From a checkpoint of a small CTC audio transcriber.
Model: 20.6M parameters, log mel input, arch conformer, norm layernorm, activation gelu, moe top_k, num experts 64, layers 14, width 128.
Data: trained on short read English sentences (LibriTTS-R), 59.0 epochs.
Rows from block 11 of a small CTC audio transcriber, named by matrix and row number. Rows with one number within an expert belong to one neuron, the router's apart. Each number is 128 + 32 x the weight over its row's rms, rounded and kept within 0 to 255. All counts start at 0.
Before each expert's rows are labels from the 100 clips, of 14848, where the router gives the expert most weight on average: "top examples" is what is common among them. Only what is clearly more common there than usual is listed. The data: short read English sentences (LibriTTS-R).
# router: router (model.blocks.11.mlp.router.weight, 64x128), inputs 0-127
# up: expert up (model.blocks.11.mlp.up, 64x128x128), inputs 0-127
# down: expert down (model.blocks.11.mlp.down, 64x128x128, transposed), outputs 0-127

# expert 31
top examples: the word "it"; the word "is"
router.31 [159 135 130 136 112 118 125 126 112 114 166 152 128 129 181 117 141 119 111 125 157  92 117 111 185 124  77 141 125 163 158 138 108  74 124  68 155 143 136 167 146 141  88 107  65 138 107 144 105 169 156 162 136 145 118  83 158  88 126 100 120 152 111 109 165 144  74 194 202  91 151 100 134 133 133 133 140 170 103 112 113  58 162 155 181  58 149 142 189 118 158 112 110 100 111  94 115 153 155  98  85 160 130 140  83 128 123 124 182 104 121 112 137  97 145 137 161  28  88 153 177 145 115 214  98  89 102  77]
up.2 [ 69 138 129 103 146 128 132  65 126 141 141 122  93 152 142 120  95 133  75  97 101  63 158 147 112 100 197 132  94 108 188 100 111  96 154 132 127 189 166 143  93  96 117 171  95 120 102 152 156 185 126 106 102  95 134  98 175  95 125 165 128 103  88  96 120 203 122 160 118  85 121 188 136 137 133 106 144 161 137 170 132  60  99 104 113  92 193 169 202 115  96 149 168 180 102  81 158 116 143 109  76 126 102 143 134 102 177 127 122 108 149 114 126 153 136 112 120 123 123 139 177 122 141 193 161 185 131 171]
down.2 [108 163 153 140 100 207  79 202  78 159 118 175 114 133 174 125  67 115 112 105 108  96 140 137 160 135 167 124 137 176 163 168 118 164 126 160 145  84 117 169 112 133 128 128 130  93 130  99  96 145 143 173 101 169 157 139 110 117  74 100  90 167 141 148 168 126 107 106  86 184 156 162  56 115 155 126 175 145 126 121  52 130 133 162 187  89 111 152 137 128 172 152 168 123  97 155 134 145  91 170 139 221 118 101 126 112 125 137 135  56 102 102 172 159 117 103  95 136 134 144 113  82 139 142 152 179 105 138]
up.3 [129 173  97  72 147 111 164  78  78  86 120 164 163 130  78 167 137  75 133 143 139 109 165 119 113 154  89 163 137 128  80 169 159 105  81 113 137 140  86 110 147  83 185 144  96 148 116 137  85  42 173 163 141 151 157  95 128  98 120 107 152 153 176 121 122 137 125 168 186 176 117 143 114 160 136 152 147 109 132 163 167 142 101 156 121 149 147 109 183 145 122 149 182  94 108  66 183 160 119 154 125 169 136  96 166 150  53  86 130  85 102 152  81 145 141  82 107 147 140 135 149 136  91 132 110 159 154 198]
down.3 [102 136 145 100 105 162 176 112 105 118 162  92  83 167 134 129 163 183 139 121  91 114 126 127 139 118 158 148  91 106 125  68 103 115  92  74 159 125 156 151 119 167 121 167 116 125 162 118 108 142  74 142 111 136 127  84 138 136  85 138 126 133  63 141 138 149 127 240 104 142 156 104 113 137 100 123 204  42 112 188 157 172  62 123  74  90 133 122 185 127  85 134 121  92  97 170 178 124 127 144  86 145 108 158 100 165 129  89 148 160  79 155 146 142 113  86 111 118 128 130 132 119 147 142 162  75 198 133]
up.4 [ 86  85  81 119  97 130 188 102 119 152 132 140 132 134 166  74 156 155 142  87  99  99 164 106  99 103 118 131 120  63 122 123 112 140 151 169 144 148 143 100 102 116 120 118 171 123 164  78 135 168 126 104  84 120 134 183  85 106  50 151  45 147 159 161 142 153 171  55 121 131 153  64  51 136 119 159 125 149 125 166 149 136 116 135  86  77 172 176 132 145 110 114 107 123 136 142 130 133 137 154 119 103 149 131 131 116 130 116 135 101  85  91 129 183 119 147 129 164  97 163  62 146 105 128 209  54 126  83]
down.4 [105 103 140 184 134 127 125 107  54 129 121 175 109 112 165 126 108 139 144  84 100 104  83 121  99 107  70 150 153  88 105 134 131 113 140  75 114 130 117 138 126 109 120 181 129 104 161  73 123 156 126  48 115 161 191 104 141 149 139 112 117 144 119 157 180 119 177  86 149 162 143 108 151 125 101 178  83  99 166 137  68 104  78 148 126 135  97  97 119 122  54 119 153 152  55 108 150 203 159 115 128 115 182 148 144 135  81 173 130  99  81  96 157 156  86 146 105 116  59  77 135 123 159 186 148 115 143 140]
up.5 [ 98 119 147 139 143 129 150  76  68 170  71 151 157 109 118 116 145 139 136 125 119 177 147 112 146 155  98 119 195 171 184 128 123 166 159 117  79  75 179 113 134 101 177 156 145 198 132 124  97 100 111 129 150 101 156  92 151 183 163 128 138 132 122 154 126 104 123 102 139 149  98  94  86  82  30 121  71 150 130 161 107 110 137 116 153  78 131 102 152 116  89 156 125 175 107 121 133 121 170 188 134 129 175 154 126  84 104  88  97 134 156 171 111  90 112 171  68 201 147 153 171 154 100 112 162 118  82 153]
down.5 [ 98 145  94 133 164 119 103 182 129 152 101 112 118  98 166  61 151 192 163 167 114 179 167 125 106 131 132 137 137  91 132 111  98 112 136 110 153 150 212  80 102 122 129 105 121  80 149 112 161 130 129 123 112 150 171 156 161 196 101 142 105  67 157 152 159 164  81 125 117 145 130 181 112  93  90 116 184  95 138 100 121 143 131  82 132 126 124 153 121  84  96  90  90  60 118 136 117 156  63  91  56  63 141 112 110 133 159 138 114 166 117 178  99 141 101  97 129 162 164 154 137 225 112 107 141 123 107 122]
up.6 [ 95 105 131 174 179  93 120  97 118 111 158  96 150  94  92 158 110 155 127 171 221 175 142 164  85  72  73 138 113 163 139 108 148 145 156 159 152 141 108 144 145 121  92 101 172  54 106 106 133 101 154  62 133 163 174 138 121  94 159 130 138  78 155  93 113 141 161 132 111  41 130 127 141 182 131 161 201  81  95 196  85 127 177  89 213 141 112 109  96 142 113 149 116 158 144 123 135 146 136 128 156 115 110 181  94 146  82 126 144 133 114 113 184 143 104 111 118 109 118 159 111 113 167 128 127 143 128 130]
down.6 [ 75  97 100 115 191 105  99 113  82 151 126 122 134 155 171  92 174 106  62 129 169 144  90  80 159 124  84  93 147 148  90 105 111 121 189 171 127 132 160 156 204  73 138 134 137 126 166 140 118 148 108 125 152 182  58 128 122 105 125 149 130  76  69 156 135  99 116 105 153 114 113 123  89 123 147 151 134 147 158 120 148 155 145 108 113 174 123 141 179 160 142 164 113  77  93 188 108 113 103  67 152 138 107  71 136 162 147 100  91 141 156 135 141  77 135 181 155 105  94 100 125 181 186 145  78 105 124 184]
up.7 [180 102 128 111 119 160 178 119 157 154 119  95 132 128 204  74  76  66 106 139 108 116 171 136 154 114  90 115 145 132 136 132 159 105 127 138  75 126 136 104 114 151 141 190 108 187 146 149 127  64 156  67 145  71  81 175 130 117 116 104  88  99 143 101 123 115 107 151 111 118 109 145 213  63 127 142  32 151 133 145 165 119 153 159 131 103 114 158 150 122 175 120 127 114 124  91 118 106 232  90  80 112 159 122 169 174 148 170 143 111 140 130 138 160 184 150 133 148 118 151 136 125  87 118 141 137 110 112]
down.7 [139 187 127 103  85 195  64 173 110 116 139 137 121  82 196 168 117  70 154  75 112 199 123 129  99 127 131 159 113 124 147 124 107 105 127 161  96 128  45 124 128 123 183  75  76 171 176 136  97 120 128 101 185 105 106 145 198 112 107  98 108 152 149 140 135 123 114 132 162  78  96  90 134 125  74 110 146 102 134  78 120 120 138 138 166 147 142 144  94 132 148 139  95 140  99 121 140  72 139 114 105 159 148 191 185 100 163 198 160 155 119  81  98 102 110 125 160 118  96 115 103 129 108 176 129  98 146 163]

# expert 44
top examples: the word "i"
router.44 [131 135 130 106  86 134 136 156  72 166 159 146 166  76 125 170 127 149  88 125 126  94 174 144 151 106 167 126 181 108 132 126 106 118 131 171 175 108 146 120 128  67 151 117  90  59 162 150  82 151  79 165 164 148 138 159 182 150 162 142  73 101 180  76 140  78 150  63 120 146  93  94 155 113  69 100 118 150 128  75 160 151 122 137 132  81 150  85 112  98  93 100 138  84 115 117 118  58 152  80 122 132  92 158 149 159 103 172 143 154 118 187 113 109 118 132 184 106 172 156 159 155  84 170  91 103 122 149]
up.2 [ 81 132 139 107 127 144 121  57 145  76 140 149 173 121 133 188 146 141 100 176 152  91 127 163  76 169 100 116 170 140 106  95 155 112 114 175 103 114 108 114 157 147  55 115 110  89 164 148  79  88 119 103  81 104 124 115 110 127 104  74 105 143 144 152 160 163  65  76 137  75 111  90 141 115 128 125  94 140 128 117 168  62 105 206 123 101 156 116  84 142 121  77 187 145 148 132 112 101 113 163 146 118 154  45 128  99 127 122 121 155 192 118 144 114  94  95  87 142 112 152  56 173  93 149 122 128 148 104]
down.2 [115 101  61 109 170 115 187  72 133 113  87 156  68 146 121  87  68 125 129 152 146 100  88 150 119 115 121 118 107 122 161  33 138 130 119 129 121 116 158 144 118 100 121 108 144 108 148 129 152 173 135 165 100 203 191  86  83 177 144 110 133 162 151 148 139 119 142 130 133 114  91 127 114 150  90 143 186 137 146  99 196  99 120 128  89  91  97 134  79  70 145 151 158 158  66  88 121 143 172  61  98 115 129 138 138 114 171 129 111  98  83  85  91 141 129 135 135  98 120 173  79 112 152 103 166 140 200 126]
up.3 [152 105  32 123 148 124 183 146 127 120 124 102 120  94  96  98 143 100 131 192 125 169 176 100 122 146 124 110 126 183 121 129 157 113 116 141 163 120 115 110 153  88 110 174 147 122 146 102  94 148 148 105 150 170 140 133 145 170 143 113 104 106 159 102  77 167  74 161 121 126  98 109 155 166 152 131 124 112 166 123 158 102  74 111 115 221 104 115 139  70 114  82 128 103 117 156  50 155 165  55  91 115 134 223 107  99 114 169 143 140 125  41 143 140 152 132 137 113  85 160 157 125 146 135 163 147 177 131]
down.3 [134 146 109 155  97 192 156 173 166 185 118 129 130  89 103 147 123 102  58 180 114 133  95 122 123 165 138 138 110 140  79 116 144 103 120 185 144 132  92 126 130 167 152 141 139 151 139 132 125 101  94 152  90 118 140  93 134 139  80 134 129 154 123  93  73 203 178 149 150  75 182 149 147 104 135 121 188 158 128 106 124 122 151 168  76  73 129  68 207 103 145  96 178  90 193 133 179  74 159 145  86 115 132 119 176 108 195  84 182 126  95 115 120 102 153  96 128 135 123 117 148 136 107  77 156 140 113 132]
up.4 [150  96  85 107  96 132 139  98 101 125 213 151 184  89 180 158 121 169 167 142 120 178  96 147 119 127 161 120 132 127 150 150 148 119 153 118 167 153 120 149 146 135 120 125 169 129 103  93 179 100  90 156 115 112 198 200 185 115  75 146 106 167 144 126 131  98 154 104 131 181 102 136 131  57 106 157 162  63 153 161 156 137  80 159 154  93 147 111 182 103  71  71 184 103  86  92 142 119 141 140 117 135  94 152 150 141 105 151 146  99 170 139 100 168 164 164 122 132  91 113 160 126 133  99 125  50 138  91]
down.4 [166 179 191 127 122 170 154 179  54 128 162 145 123 221 106 171 147 132  86 213  71 111 102  83  91  99  93 146 118 138 200 160 150  59 121 114 135  86 134 120 137 102 165 180 144 104 153 109  88 166 125  95  66 127 148 141 163 169 130 109 144  83 113 172 125  83 143 179 164 147 122 132 148 128 102 158 122  94 140 152 158 157 157 156  91 147 120 115 119 117 115 177 136 145 119 140 128 149 140 194 167 112 162  91 122 115  96 121 114 138  87  91 146 138 129 158  65 132 157 130 144 111 141 170 109  96 116 158]
up.5 [156  50 119 134 144 151 192 110 168  96 101 175 130 153 115 158 161  94 159 154 128 101 142 123 123 103 198 129  98 136 149 130 159 128 153 141 101 222  94 101  86 158  89 147 138 142 159 166 138 137 117 140 155 113 110 238  94 126  98 146  99 142 111  84 142 174  99 126 115  98 146 127 105 117 163  88  68 119 105 124 105 171  35 101 106 131 148 139  98 144 164 102 179 189 161 171 118 133 101 143 133 124 121 148 115  97 125  82 156 125 177 106  93  79 125 133 136 180 149 130  90 142 143 185 135 113 173 127]
down.5 [ 92 130 161 142  92 146 117  92 124 119  86  93 130 121  85  82 169 104 184 157 146 109  78 104 147 155 128  65 122  84 119 137 137 129 170 149 100 143 180 122 146 101 155 123 147 117 144  35 114 116 108 128 177 134 110 140 147 144 189 113 136 126 119 157 141 136 154 121 165 131 140 151 123 130 156 151 148  63  93 140 165 138 151 189  81 170  86 112 143 182 115 101 146  76  89  70 152  98 102 141 125 152  72 207 130 181 133 111  35 137 179 116 173 107  67 135 155 111  90 103 167 114 144 146 132 142  84 144]
up.6 [167  99 191 155  94 141 133 144  73 122  70 108 124 152 146 100 122 110  88  95  94 162 163 112  68 109 114 112 183 168 141  72 169 100 138 146  85 147 147 190 133 165 115 160 187 106 152 145 174 198 143 119 127 101 128 161  75 182 164 130 143 143 168  91 171  85 151 155 132 136  97  91 166 120 125 113 159  99 152 133 115 156 101 103 135 187  84 110 169 134 129 175 132 151 169 128 159 108 124 138 131 134 156 155  24 124 148 146 108 155 112 135 129  42 150 110 128 116 166 143 162  70 123 123  93 124  98 118]
down.6 [111 112 122 103  84 116 130  87 185  71 109 154 125 140 147 143  84  18 172  97 107 151 108 125 123 118 162 138 160 159  75 116  85 110 154 120 146 116 124  86 120  86 132 103 191 151 142 195  61 117 118 112 103 164 111 107  83 121  78  90  63 136 110 135 124 107  92 140 127 150 135 106 140 122 124 117 208 137 109 101 133 140 114 115 157 118  64  91 172  60 129  96 130 141 149 168 148 129 132 159  82 105 186 177 130  98 125 154 109  98 145 118 102  92 188 196 138  85 136 128 128  80 134 167 103 102 124 106]
up.7 [ 53 130 162 120 160 158 104 127 151 127 111 138  75  64  86 129  93 176 138 161 118 121 113  73 105  80 113 120 131 125 110 193  88  96 127 116 103 161  68 106 124 120 128  77  89 119 103  67 167 122 146 120 147  90 104 120 144 151 148 121 166 159 124 149 148  48 143 109  92 107 119  74 148 105  90 111  71 108 148  85  91  83 127 142 163 150 122  76 189  92 125 129 138 129 162 159 133 151 150 109 165  84  96 108 209 110  96 169 172 172 167 107 124 181 164  93 132 172 130  80 130 130 161 160 133 156 145 142]
down.7 [100 111  95 193 156 114 119 173 162 164 117  86 171 128 127 119 127 134 138 114 117 109  80 144 119 146 134 161 127 128 124 143  89 124 152  82 130 117  76 217 142 100 100 134 134 145 116 119 136 120 100 123  82 162 140  64 153  89 117 140 154  90 129 159 157 177  83  61  92 145 145  85 113 154 146 172 167 103 119 197 144  59 184  83 140 123 133 160 176 121 102  87 147 113 109 138 158 137 148 127 103 146 143  71  71 177 102 130 184  89 126 142  80  67 147 160 145  98  89 117 169  95 186 157 164  86 152 151]

# expert 18
top examples: the word "but"; the word "not"; the word "about"
router.18 [141 147 131 141 189 136  76 153 146 103 156 158  89 183 124 162 156  92  64 127  92 155  73 130 133 128 189 106 140 141 130 139 153 110 117 102 143 130 108 121 143 125  82 127 114  83 169 112 162 145 159  95 123 168 150 108 118 168  99 140 126 146 110 150 132 155 188  78  79  96 130  57  97 182 131  84 118 122  98 142 113 179 176 115 166 192 106  94 145 114  93 119 156  94 103 128 121 133 127  65 109  85 125 101 115  73 144  83  61 102 192  93 134 112  66 115 125 170 166  58 144  95 113 158  93 161 148 145]
up.2 [126 157 117 135 101 126 146 140 142 168 130 121 174 117 109  87 108 116  66 186 152 173  90 167 108 150 120 131 141  94  99 136 106 116 128  86 122 115 123 141 168 138  92 139 190  74 173 148 157 111 121 118 127  78 124 121 108 155 121  94 127  85 102 160 110 176 157  90 203 172 131 144 216 112 156 101 120 125 146  59  99 180 165 100 113 155 167 166 197 131 118  92 114 126 128 183 133  75 109 161 109 125 134 150 126 135  95 154  91  91 102 171 100 121 152 114 173 124 105 192 168 176  80 139 167 109  83  63]
down.2 [144 146  98  90 178 142 109 160 136 115 146  87 175 194 153 122 115 125 143 168 113  87  81 108 142 128 167 107 155 114 153 171 143 123 147 135 117 108 180 105  90 166 106 163 125 124  61 124 132 129 149  70  97 152  89 118 128 167 106 121 126 180 131  98 125 113 154 118 118 237 164  86 106  99 110  56 142 159 144 141 105 121  57 134 135 132 130 111 131 140 110 156 129 122 219 163 100 127 103  96  96 129  66 136 204 166 166 126  78 136 111  85 103 122  89 118  99 141 160  47  99 145 145 105 144 113 158 125]
up.3 [104  71 133 175 124 115 124 121 171 123 138 168  92  95  97 120  84 144 134 148 122 193 137 148  83 151 142 139 132  88 110 176 119  88 160 156 248 111 167 153  93 135 117 108 210  85 119 133 204 121 136  70  95 103 121 117 120 122 147 179 142 120 124  78 123 182 112 169 118 136 127 109 116 150  88 192 160 109  89 121 143 135 126 140 171 107 127 125 121  75  80 124 101 141 158  89 154 147 121  94 153  87 127 107 136 178 203 144  77 142 124 154 184 166 133 142 161 120 159 157  83  94 132 114 108 155 129 110]
down.3 [111 141 112 132 152 152 101 130  91 170 167 118 101 106 125 115 178 142 135 127 140 164 204  89 153 213 141 100 138 157 122 107 106  64 117 202 178 112 107 183 108 148 138 167 139 119 169 113 133 112 128 149 142 129 144 121 119 127  80  82 142 161 130 153  62 201  90 123  93  60 128  57 160  44 173  83 118 129 103  66 115 134 120  67 128 109 123 132 170 119 117 112 102 125 114 151 148 118 154 132 115 163 120 163 189 154 164 131 115  96 155 147 112 109 167 163 128  68 148 131 114 160 113  91  98  89 106 132]
up.4 [ 28  76 103 201 150 135 147 174 134 155 109 129 131  88  92  51 103 141 134 139 114  94 127 162 131 154 132 126 129  88  84 101 175  72 122 153 182  83 114 113 107 173 179 151 187 137  95 139 183 143 106 128 107 141  97 151  93 112 123 151 126  58 131 118  92 141 110 119 134 153 104 106 164  89 136  98 120 111 115 137 111 146 155 157 123 136 148 113 153 105  98 138 100 106 153 166 157 125 124 139 195  76 101 153 115 199 167 123 123  96 106 158 119  55 159 135 147 148 156 205  92  62 125 105 123 122 158 112]
down.4 [ 86  97  89 174 153 125 152 152 109 169 121 105 117 183 135  60 166 137 121 141 162 136 178 113 146 175  93  75  77 118 138 107 159 114 102 160 173 120 158 150 114 183 120 147 174 100 152 127 158 117 120 148 182 172 113 155  97 157  89  94 191 117 112 158 115 170  66 136 130 105  86 106 148  76 147 129  95  99  98  87 123 123  80  78 139 107  60 213 107  95 124 115  97  80 112 164 144 117 126 137 117 136 128  99 138 139  99 132 142 134 159 109 107  42 129  93 125 151 126 165 108 186 170 134  93 145 176  85]
up.5 [135 121 143 173 146 146 150 106 118 140  72 157 163 125 154  87  95 109 149  97 128 141  91 110 207 100 112  73  73 135 101 139 137 142 162 106 113  89 110  54 173  99 155 145 165 122 177  94  97 130 162 165 138 143 111 127 159 170 130 127 115 150 120  89  92 135 127 136 210 138 130 109 164 135 148 115 181  88  84 122  59 154 129 128 100  94 122 119 112 122 167 111 115 109 101  20 135  80 107 183 138 147 108 134  98 218 112 143 146 124 123  94 131  77 118 105  87 142 159 177 176 148 106 148 129 117 175 163]
down.5 [128  95 168  94  94  73 178  91 162 129  94  98 143 163 111  91 152 112 187 115 148 105 117 171 135  79 119 141 169  52 176 118 135 209 121 106 102 113 210 152 161 132 153 160 132 150 133 106 165 114 136 168 145 180 132 135 153 107 121 131 141 163 112 106 127  93 151 152 140 119  65  76 108 131 147  94 134 144 111  83 127  84 104 132 103 128 112 208 119 162  72 158 111 105 120 107 144  78 197  95 143  88 139 154 162 122 138 113 137 117 126 157  72  61 158 109 159 160 188 110 138 159 140 158 168 158 139 105]
up.6 [137  71  80 141 153  68 143 199  77 190 139 142  91 168 155 147 134 149 137  94 112 218 177 149  97 165 125 113 139  96 114 119 153 129 151 167 143 138 122  85 118 106 143 133  99 100 167 131 188 142 101 121 144 121 102 109 103 115  81 136 117  83 113 145 124 191 124  94 154 148 149 128  87  96 117 187 127  95  75 151  93 139 145 150 102  80 107  91  75  84 133 130 130 145 115  93 133 130 169  73 126  82 148 109 155  83  67 106  96 120 181 159 144 162 130 125 132  83 185  67  91  76 127 112 148 139 168 138]
down.6 [ 87 100 125 156  89 141 127 179  84 128 139 110 140 122 137 197 206 138 113 111 139 181 115  84 160 179 167 128 172 181 122 109 136  89 121  76 173 149  85 168 122  94 126 152 150 109 176 192 127 112 180 146 132 110 142 117 179 120 123  68  82  71 109 128 158 151 134  80 157  76 139  70 121 101 104 102 185 120 136 102 132  82  85 117 174 138 141 149 139 117  76 112 108 160 132 112 140 117 163 129 127  87 153 149 182 113 108 143 141 147  72 137 126 115 181 150 136  64 118 100 105 114  69 153 105  66 137 149]
up.7 [170 113  95 132 144 149  92 175  98 148 143 127 102 135 108 131 141 131 107 105 172 173 165 194  85 154 166 135 104 105 107 158 168 118  88 168 177 128 143 114 188  89 131 126 107 138 177 151 148 125  99 153 142 123  88 114  58 139 142  66 124  38 114 123 112 204 100 150 121 114 122 121 158  48 136 176  99 140 126 117 121 181 122 125  99 115  41 125 169 145 192 143 104 124  66 111 181 109 144 102 142 134 161 132 128  66  86 109 128 119 158 171 132 149 140 127 123 119 190 123  85 142 112 136 126 159 181 116]
down.7 [153 108 162 178 111 113  91 194  79 148 109 144 155 127 159 131 191 137 131 159 151 105 103 104 121 133 175 173 166 150 121 139 133 104 132 103 191 114 110 126 136  68 129 179 149 125  69 157  84 124 163 178 143 114 101 127 143  98 123  83 101 173  98  81 140 187 118 111 161 119 134  78 131 102 150 107 172 149  65  98 127  73  52 174 170 101 127 120 133 141  86 162 103  90  74 133  79 106 104 137 130  71 163  67 210  91 115 157 161 127 114 199 131 128 147 138 141 110 128 128 127 142 105 127 112 128 140 166]

# expert 3
top examples: the word "him"
router.3 [116 139 134 127 151 157 121 168 185 152  93 127 136 139 120  91 159 130 151 151 142 158 167  63 131  89  84 103 107 109 117 149 110 112 124 132 137 136 182 134  95 147 162 111 162 118 112 141 102 149 136 172 150 118 110  58 134  99  61 156 116 126 185 126 114 117  86 200 159 127 121 168 108 105 111 129 165 109  87 103 138 102 178 196 161 183 108  88  82 132 101  91 119 107 119 200 146  57 143  95 101  80 155 168 186 184  87 169 118 142 172 165 133 161 111  92  96 183 144 107 129  75 124 160  99 157 116  84]
up.0 [127  96 168 143 149  76 149 172  97  81 132 165 103 104 116 188 116 141  87  45 143 121 145 110 153  87 138  91 169  94 114 111 121 155 153 162 152 195 143 211  86 169  99  97 151 156 147 103 112  98 121 104 135 114 107 157 102 129 150 138 120 154 146 113 140 181  60 164 155  63 139 164 201 139 144 108 135 106 138 128 169 151  92 167 132 129  97 101 137 118 121  79 117 102 133 144 154 123  40 112 128 164 121 122  82 106 119  82 152  51 168 122 145 108 131 127  91 147 164  73 102 108 147 130 175 145 114  88]
down.0 [107 106 149 106 182 112 133 114 120 122 178 150  74 105 164 134 142 169 131 138 185 156 142  60 166 104 127 116  96 101 153 132 175 145 124 108 147 165 168 115  98 125 177  89 101 124 146 117 123 141  80 128 172 124 128 124  47 132 155 119 188 122 103 167 110 151  87  74  99  67  85  99 136 130 154  99 135  97 100 153 186 157 109 110 132 170 141 144 157 109 128 176 170 117 115 165 109 122 172 110 121 136 182 117  94 219 124 115 141  87 114 110 136 133 215 147 201 107 123 141 108 111 157  98  52 117  94 131]
up.1 [143 140 117  98 132 180  90 134 169  57 118 182 182 122 148 132 100 147 113 135 155 132 106 165  94 155 135  80 105 171 133 164 153 146 106 120 114 158 131 103 154 144 140 142 170 118 154 123 116 137  59  86 136 128 114 116  98 128 104 155 112 101  44 101 124 130 132 136 133 139  87 146  82 177 137 129 174 152 122 101 132 119 142 111 115 174 110 126 174 198  94 142  81  74 136 154 116 199 158 118 160 126 183  73 101 139 134  87 101 196 110 128 161 135 107 176  40 183  94  91  86 156 153 103 110 102 130 190]
down.1 [157 142  99 123 126 127 143  56 163 112  83 127  54 126 205 176 135 107  77 163 157 104 177 114 127 132 136 173 152 113 198 190 145  92 108 141 142  99 105 136 152 143  86 141 130 185 138 177  98 112 136  89 106  88  67 168  91 106  95 105 170 111 135 151 185 146 151 146 150  88 122  71 149 140  92 208 154  72 157 151 112 104 150 149 169 113 117 192  69 136 167  61 114 108 169 140 125 150 165 102 112 141  99 123 160 146 110 110 130 139 141 160 111 115 116 150  84 145 104  92 122 119 154 154 111 102 137 114]
up.2 [103  92 136 150 161 122 124 176 133 130  97 116  90 153 127 118 117 121 117  96 157 133 115 183 161  93 112 147 136  94 201 135 165 120 143 128 111 167 125 125 223 102 114 192 160  97 178 124 116 138 109 120 112  55 118  73  79 150 105 145 117 138 141 132 142 134 207 125 100 116 130  99 148  84 161  44 128 160 128 152 120 137 141 154 145 192 143 116 136  69  94  85 107 100 163 138 130 128 157 162 140 110 116 163  89 136 110  81  94  15 127 179 131 117 113 125 142 172 137 129 114 104 126 179 132  72 111  78]
down.2 [120 113 125  84 114 149 171 154 150 120 150 101 171 104 103 185 212 128  93  81  76 178 123 112 169  66  90 170 129 128 131  59 106 133 128 165 184 147 160  89  56 100 149 111 124 148 137 114  93 112 110 138 116 172 158 130  72 153  64 135 146 181 131 182 157  92 112  92 180 113 139 133 143 111 138 123  92  99 147 115 161 121 108 147 126  76  78  99 169 152 128 183 151 125 132 139 132 122 129 118 171  74 104 125 157 124 161 126  83 142 104 108 139 121  87 153 182 102 107 161 100  43 173 126 142 158 104 122]
up.3 [126  99 131  88 105 132  83 158 118 127 130 191 100 150 126 148 136 155 129 141 102  90 137 115  95  83 183 120 151  99 190 111 103 168  93  95 178 143  78 122 129 148 138 136  62 167 120 126 101 140  94 150 128  73  60 120 160 156 125 158 129  56 134 144 221 145 155 128  64 162 179 117 112 132 114 103 133 155  95 127  90 112 104 171 179 139 198 129 168 123 187 167 118 117 143 143 104 145 189 106 126 114 197 119 168 163 170 125  87 105 142 121 121  96  97  97 170 139  98 125 113 133  61 100 139 102 133 101]
down.3 [123 135 110 188 152 117 133 112 145 101 133 110 171 116 135 125 130  77  95 121 108 170 189 148 167 155  45 141  94 173 117 105 108 125 122 128 149 141 136 134  85 109 107 151 174 153 117 122 149 118 117 128  21 143  80 106 103 156  55 154 123 107 127 135 133 127 126 140 157 122 141 117 168 111  74 135 116 119 172 138 143  79 190 140  94 144  55 111 105 147 165 111 133 118 185 137 128 129 162 148 173 127 180 120 162 215 150  83  94 125 168 112 139  81  90 164 172 146  84 197  77 119 109 112 152  81 111 146]
up.4 [111 164 111 133 142 176 125 137 161 136 109 117 135 106 157 154 126 140 175 129  92 199  93 123  63 119  73 108 127  76  83 151 193  70  87 109 111  87 163  69 182  94 218 124 127 121 131 133  93 130  94 123 158 120 142  73 111 108 109 140 127 104 109 146 157 123 133 140 118 199 128 137  88 185  58 155 132 127  90 129  61 118  88 151  72 150 101 101 154 114 165 151 113 158 127 128  92 143 131  97 110  97 121  95 143 138 129 127 160 191 129 137 178 159 159  99  94 139 121 116  95 110  92 126  62  91 179 145]
down.4 [121 101 101 113  87 129  96 107  60 168 111 105 141  97 213  98 137  89 128 111 143 181 218 146 116 175 104 174 136 129 173 113 143 116 125 117 129 122 144 176 160 171  70  99  83 102 123 142 112 160 120 133 124 103 115 112 127  96  74 122 141 135 118 104 156 129 131  89 167 126  98  77  82 156  87 145 125 114 107 123  89 108  94 167 174 169  52 160 108 123 153 104 138 148 122 134 113 123 145 158  27 199 113  87 133 111  95  95 159 141 116 124 125 117  64 182 132 140  86 120 161 148 103 166 102 154  95 159]
up.5 [101 110 146 151 146 140 164 150  82 130  41  59 138 158  87 127 155  99 109 116 113 165  63 158 141 127  73 121 106  76  97  92 156 130 125 138 192 140 154 133 155 144 126 167  99 162 166 140 126  89 109 108  98 101  40 117 134 141 133 127 146 101 116 118 116 136 198 162 108 149 154  64 169 139  83  43 100 174 111  90 112 211 140 127 119 189 133 158 109 112 126  89 167  99 192 133 133 113 125 153 131 120 158 146 131 120 143 125 102 102 165 105 141 110 160 123 113 191  90 168 133 156 145  80 101 132 140 122]
down.5 [182 138 144 139 162 179 117 106 140  80 123  82 108 109 112 183 167  84 126  73 130 144 150 176 145 139  94 156 145 135 169  87  95 125 158 119 140 158 135 155  71  81 117 113 122 195 138 182 142  98 130  42 117  90 109 140 151 143 129 134  88 193 135 128 112 147  82  81 167 191 140 134  86 196 141 102 108 139 178 165 142 172 148 117  76 148 109  88  65 147 143 180 118 131 140  83  86 111 133 156 139  77 157 119  97 112  99 155  95 106 122 121 139 136 165 166  89  80 127 103  87 102 147 134 109  83  92 149]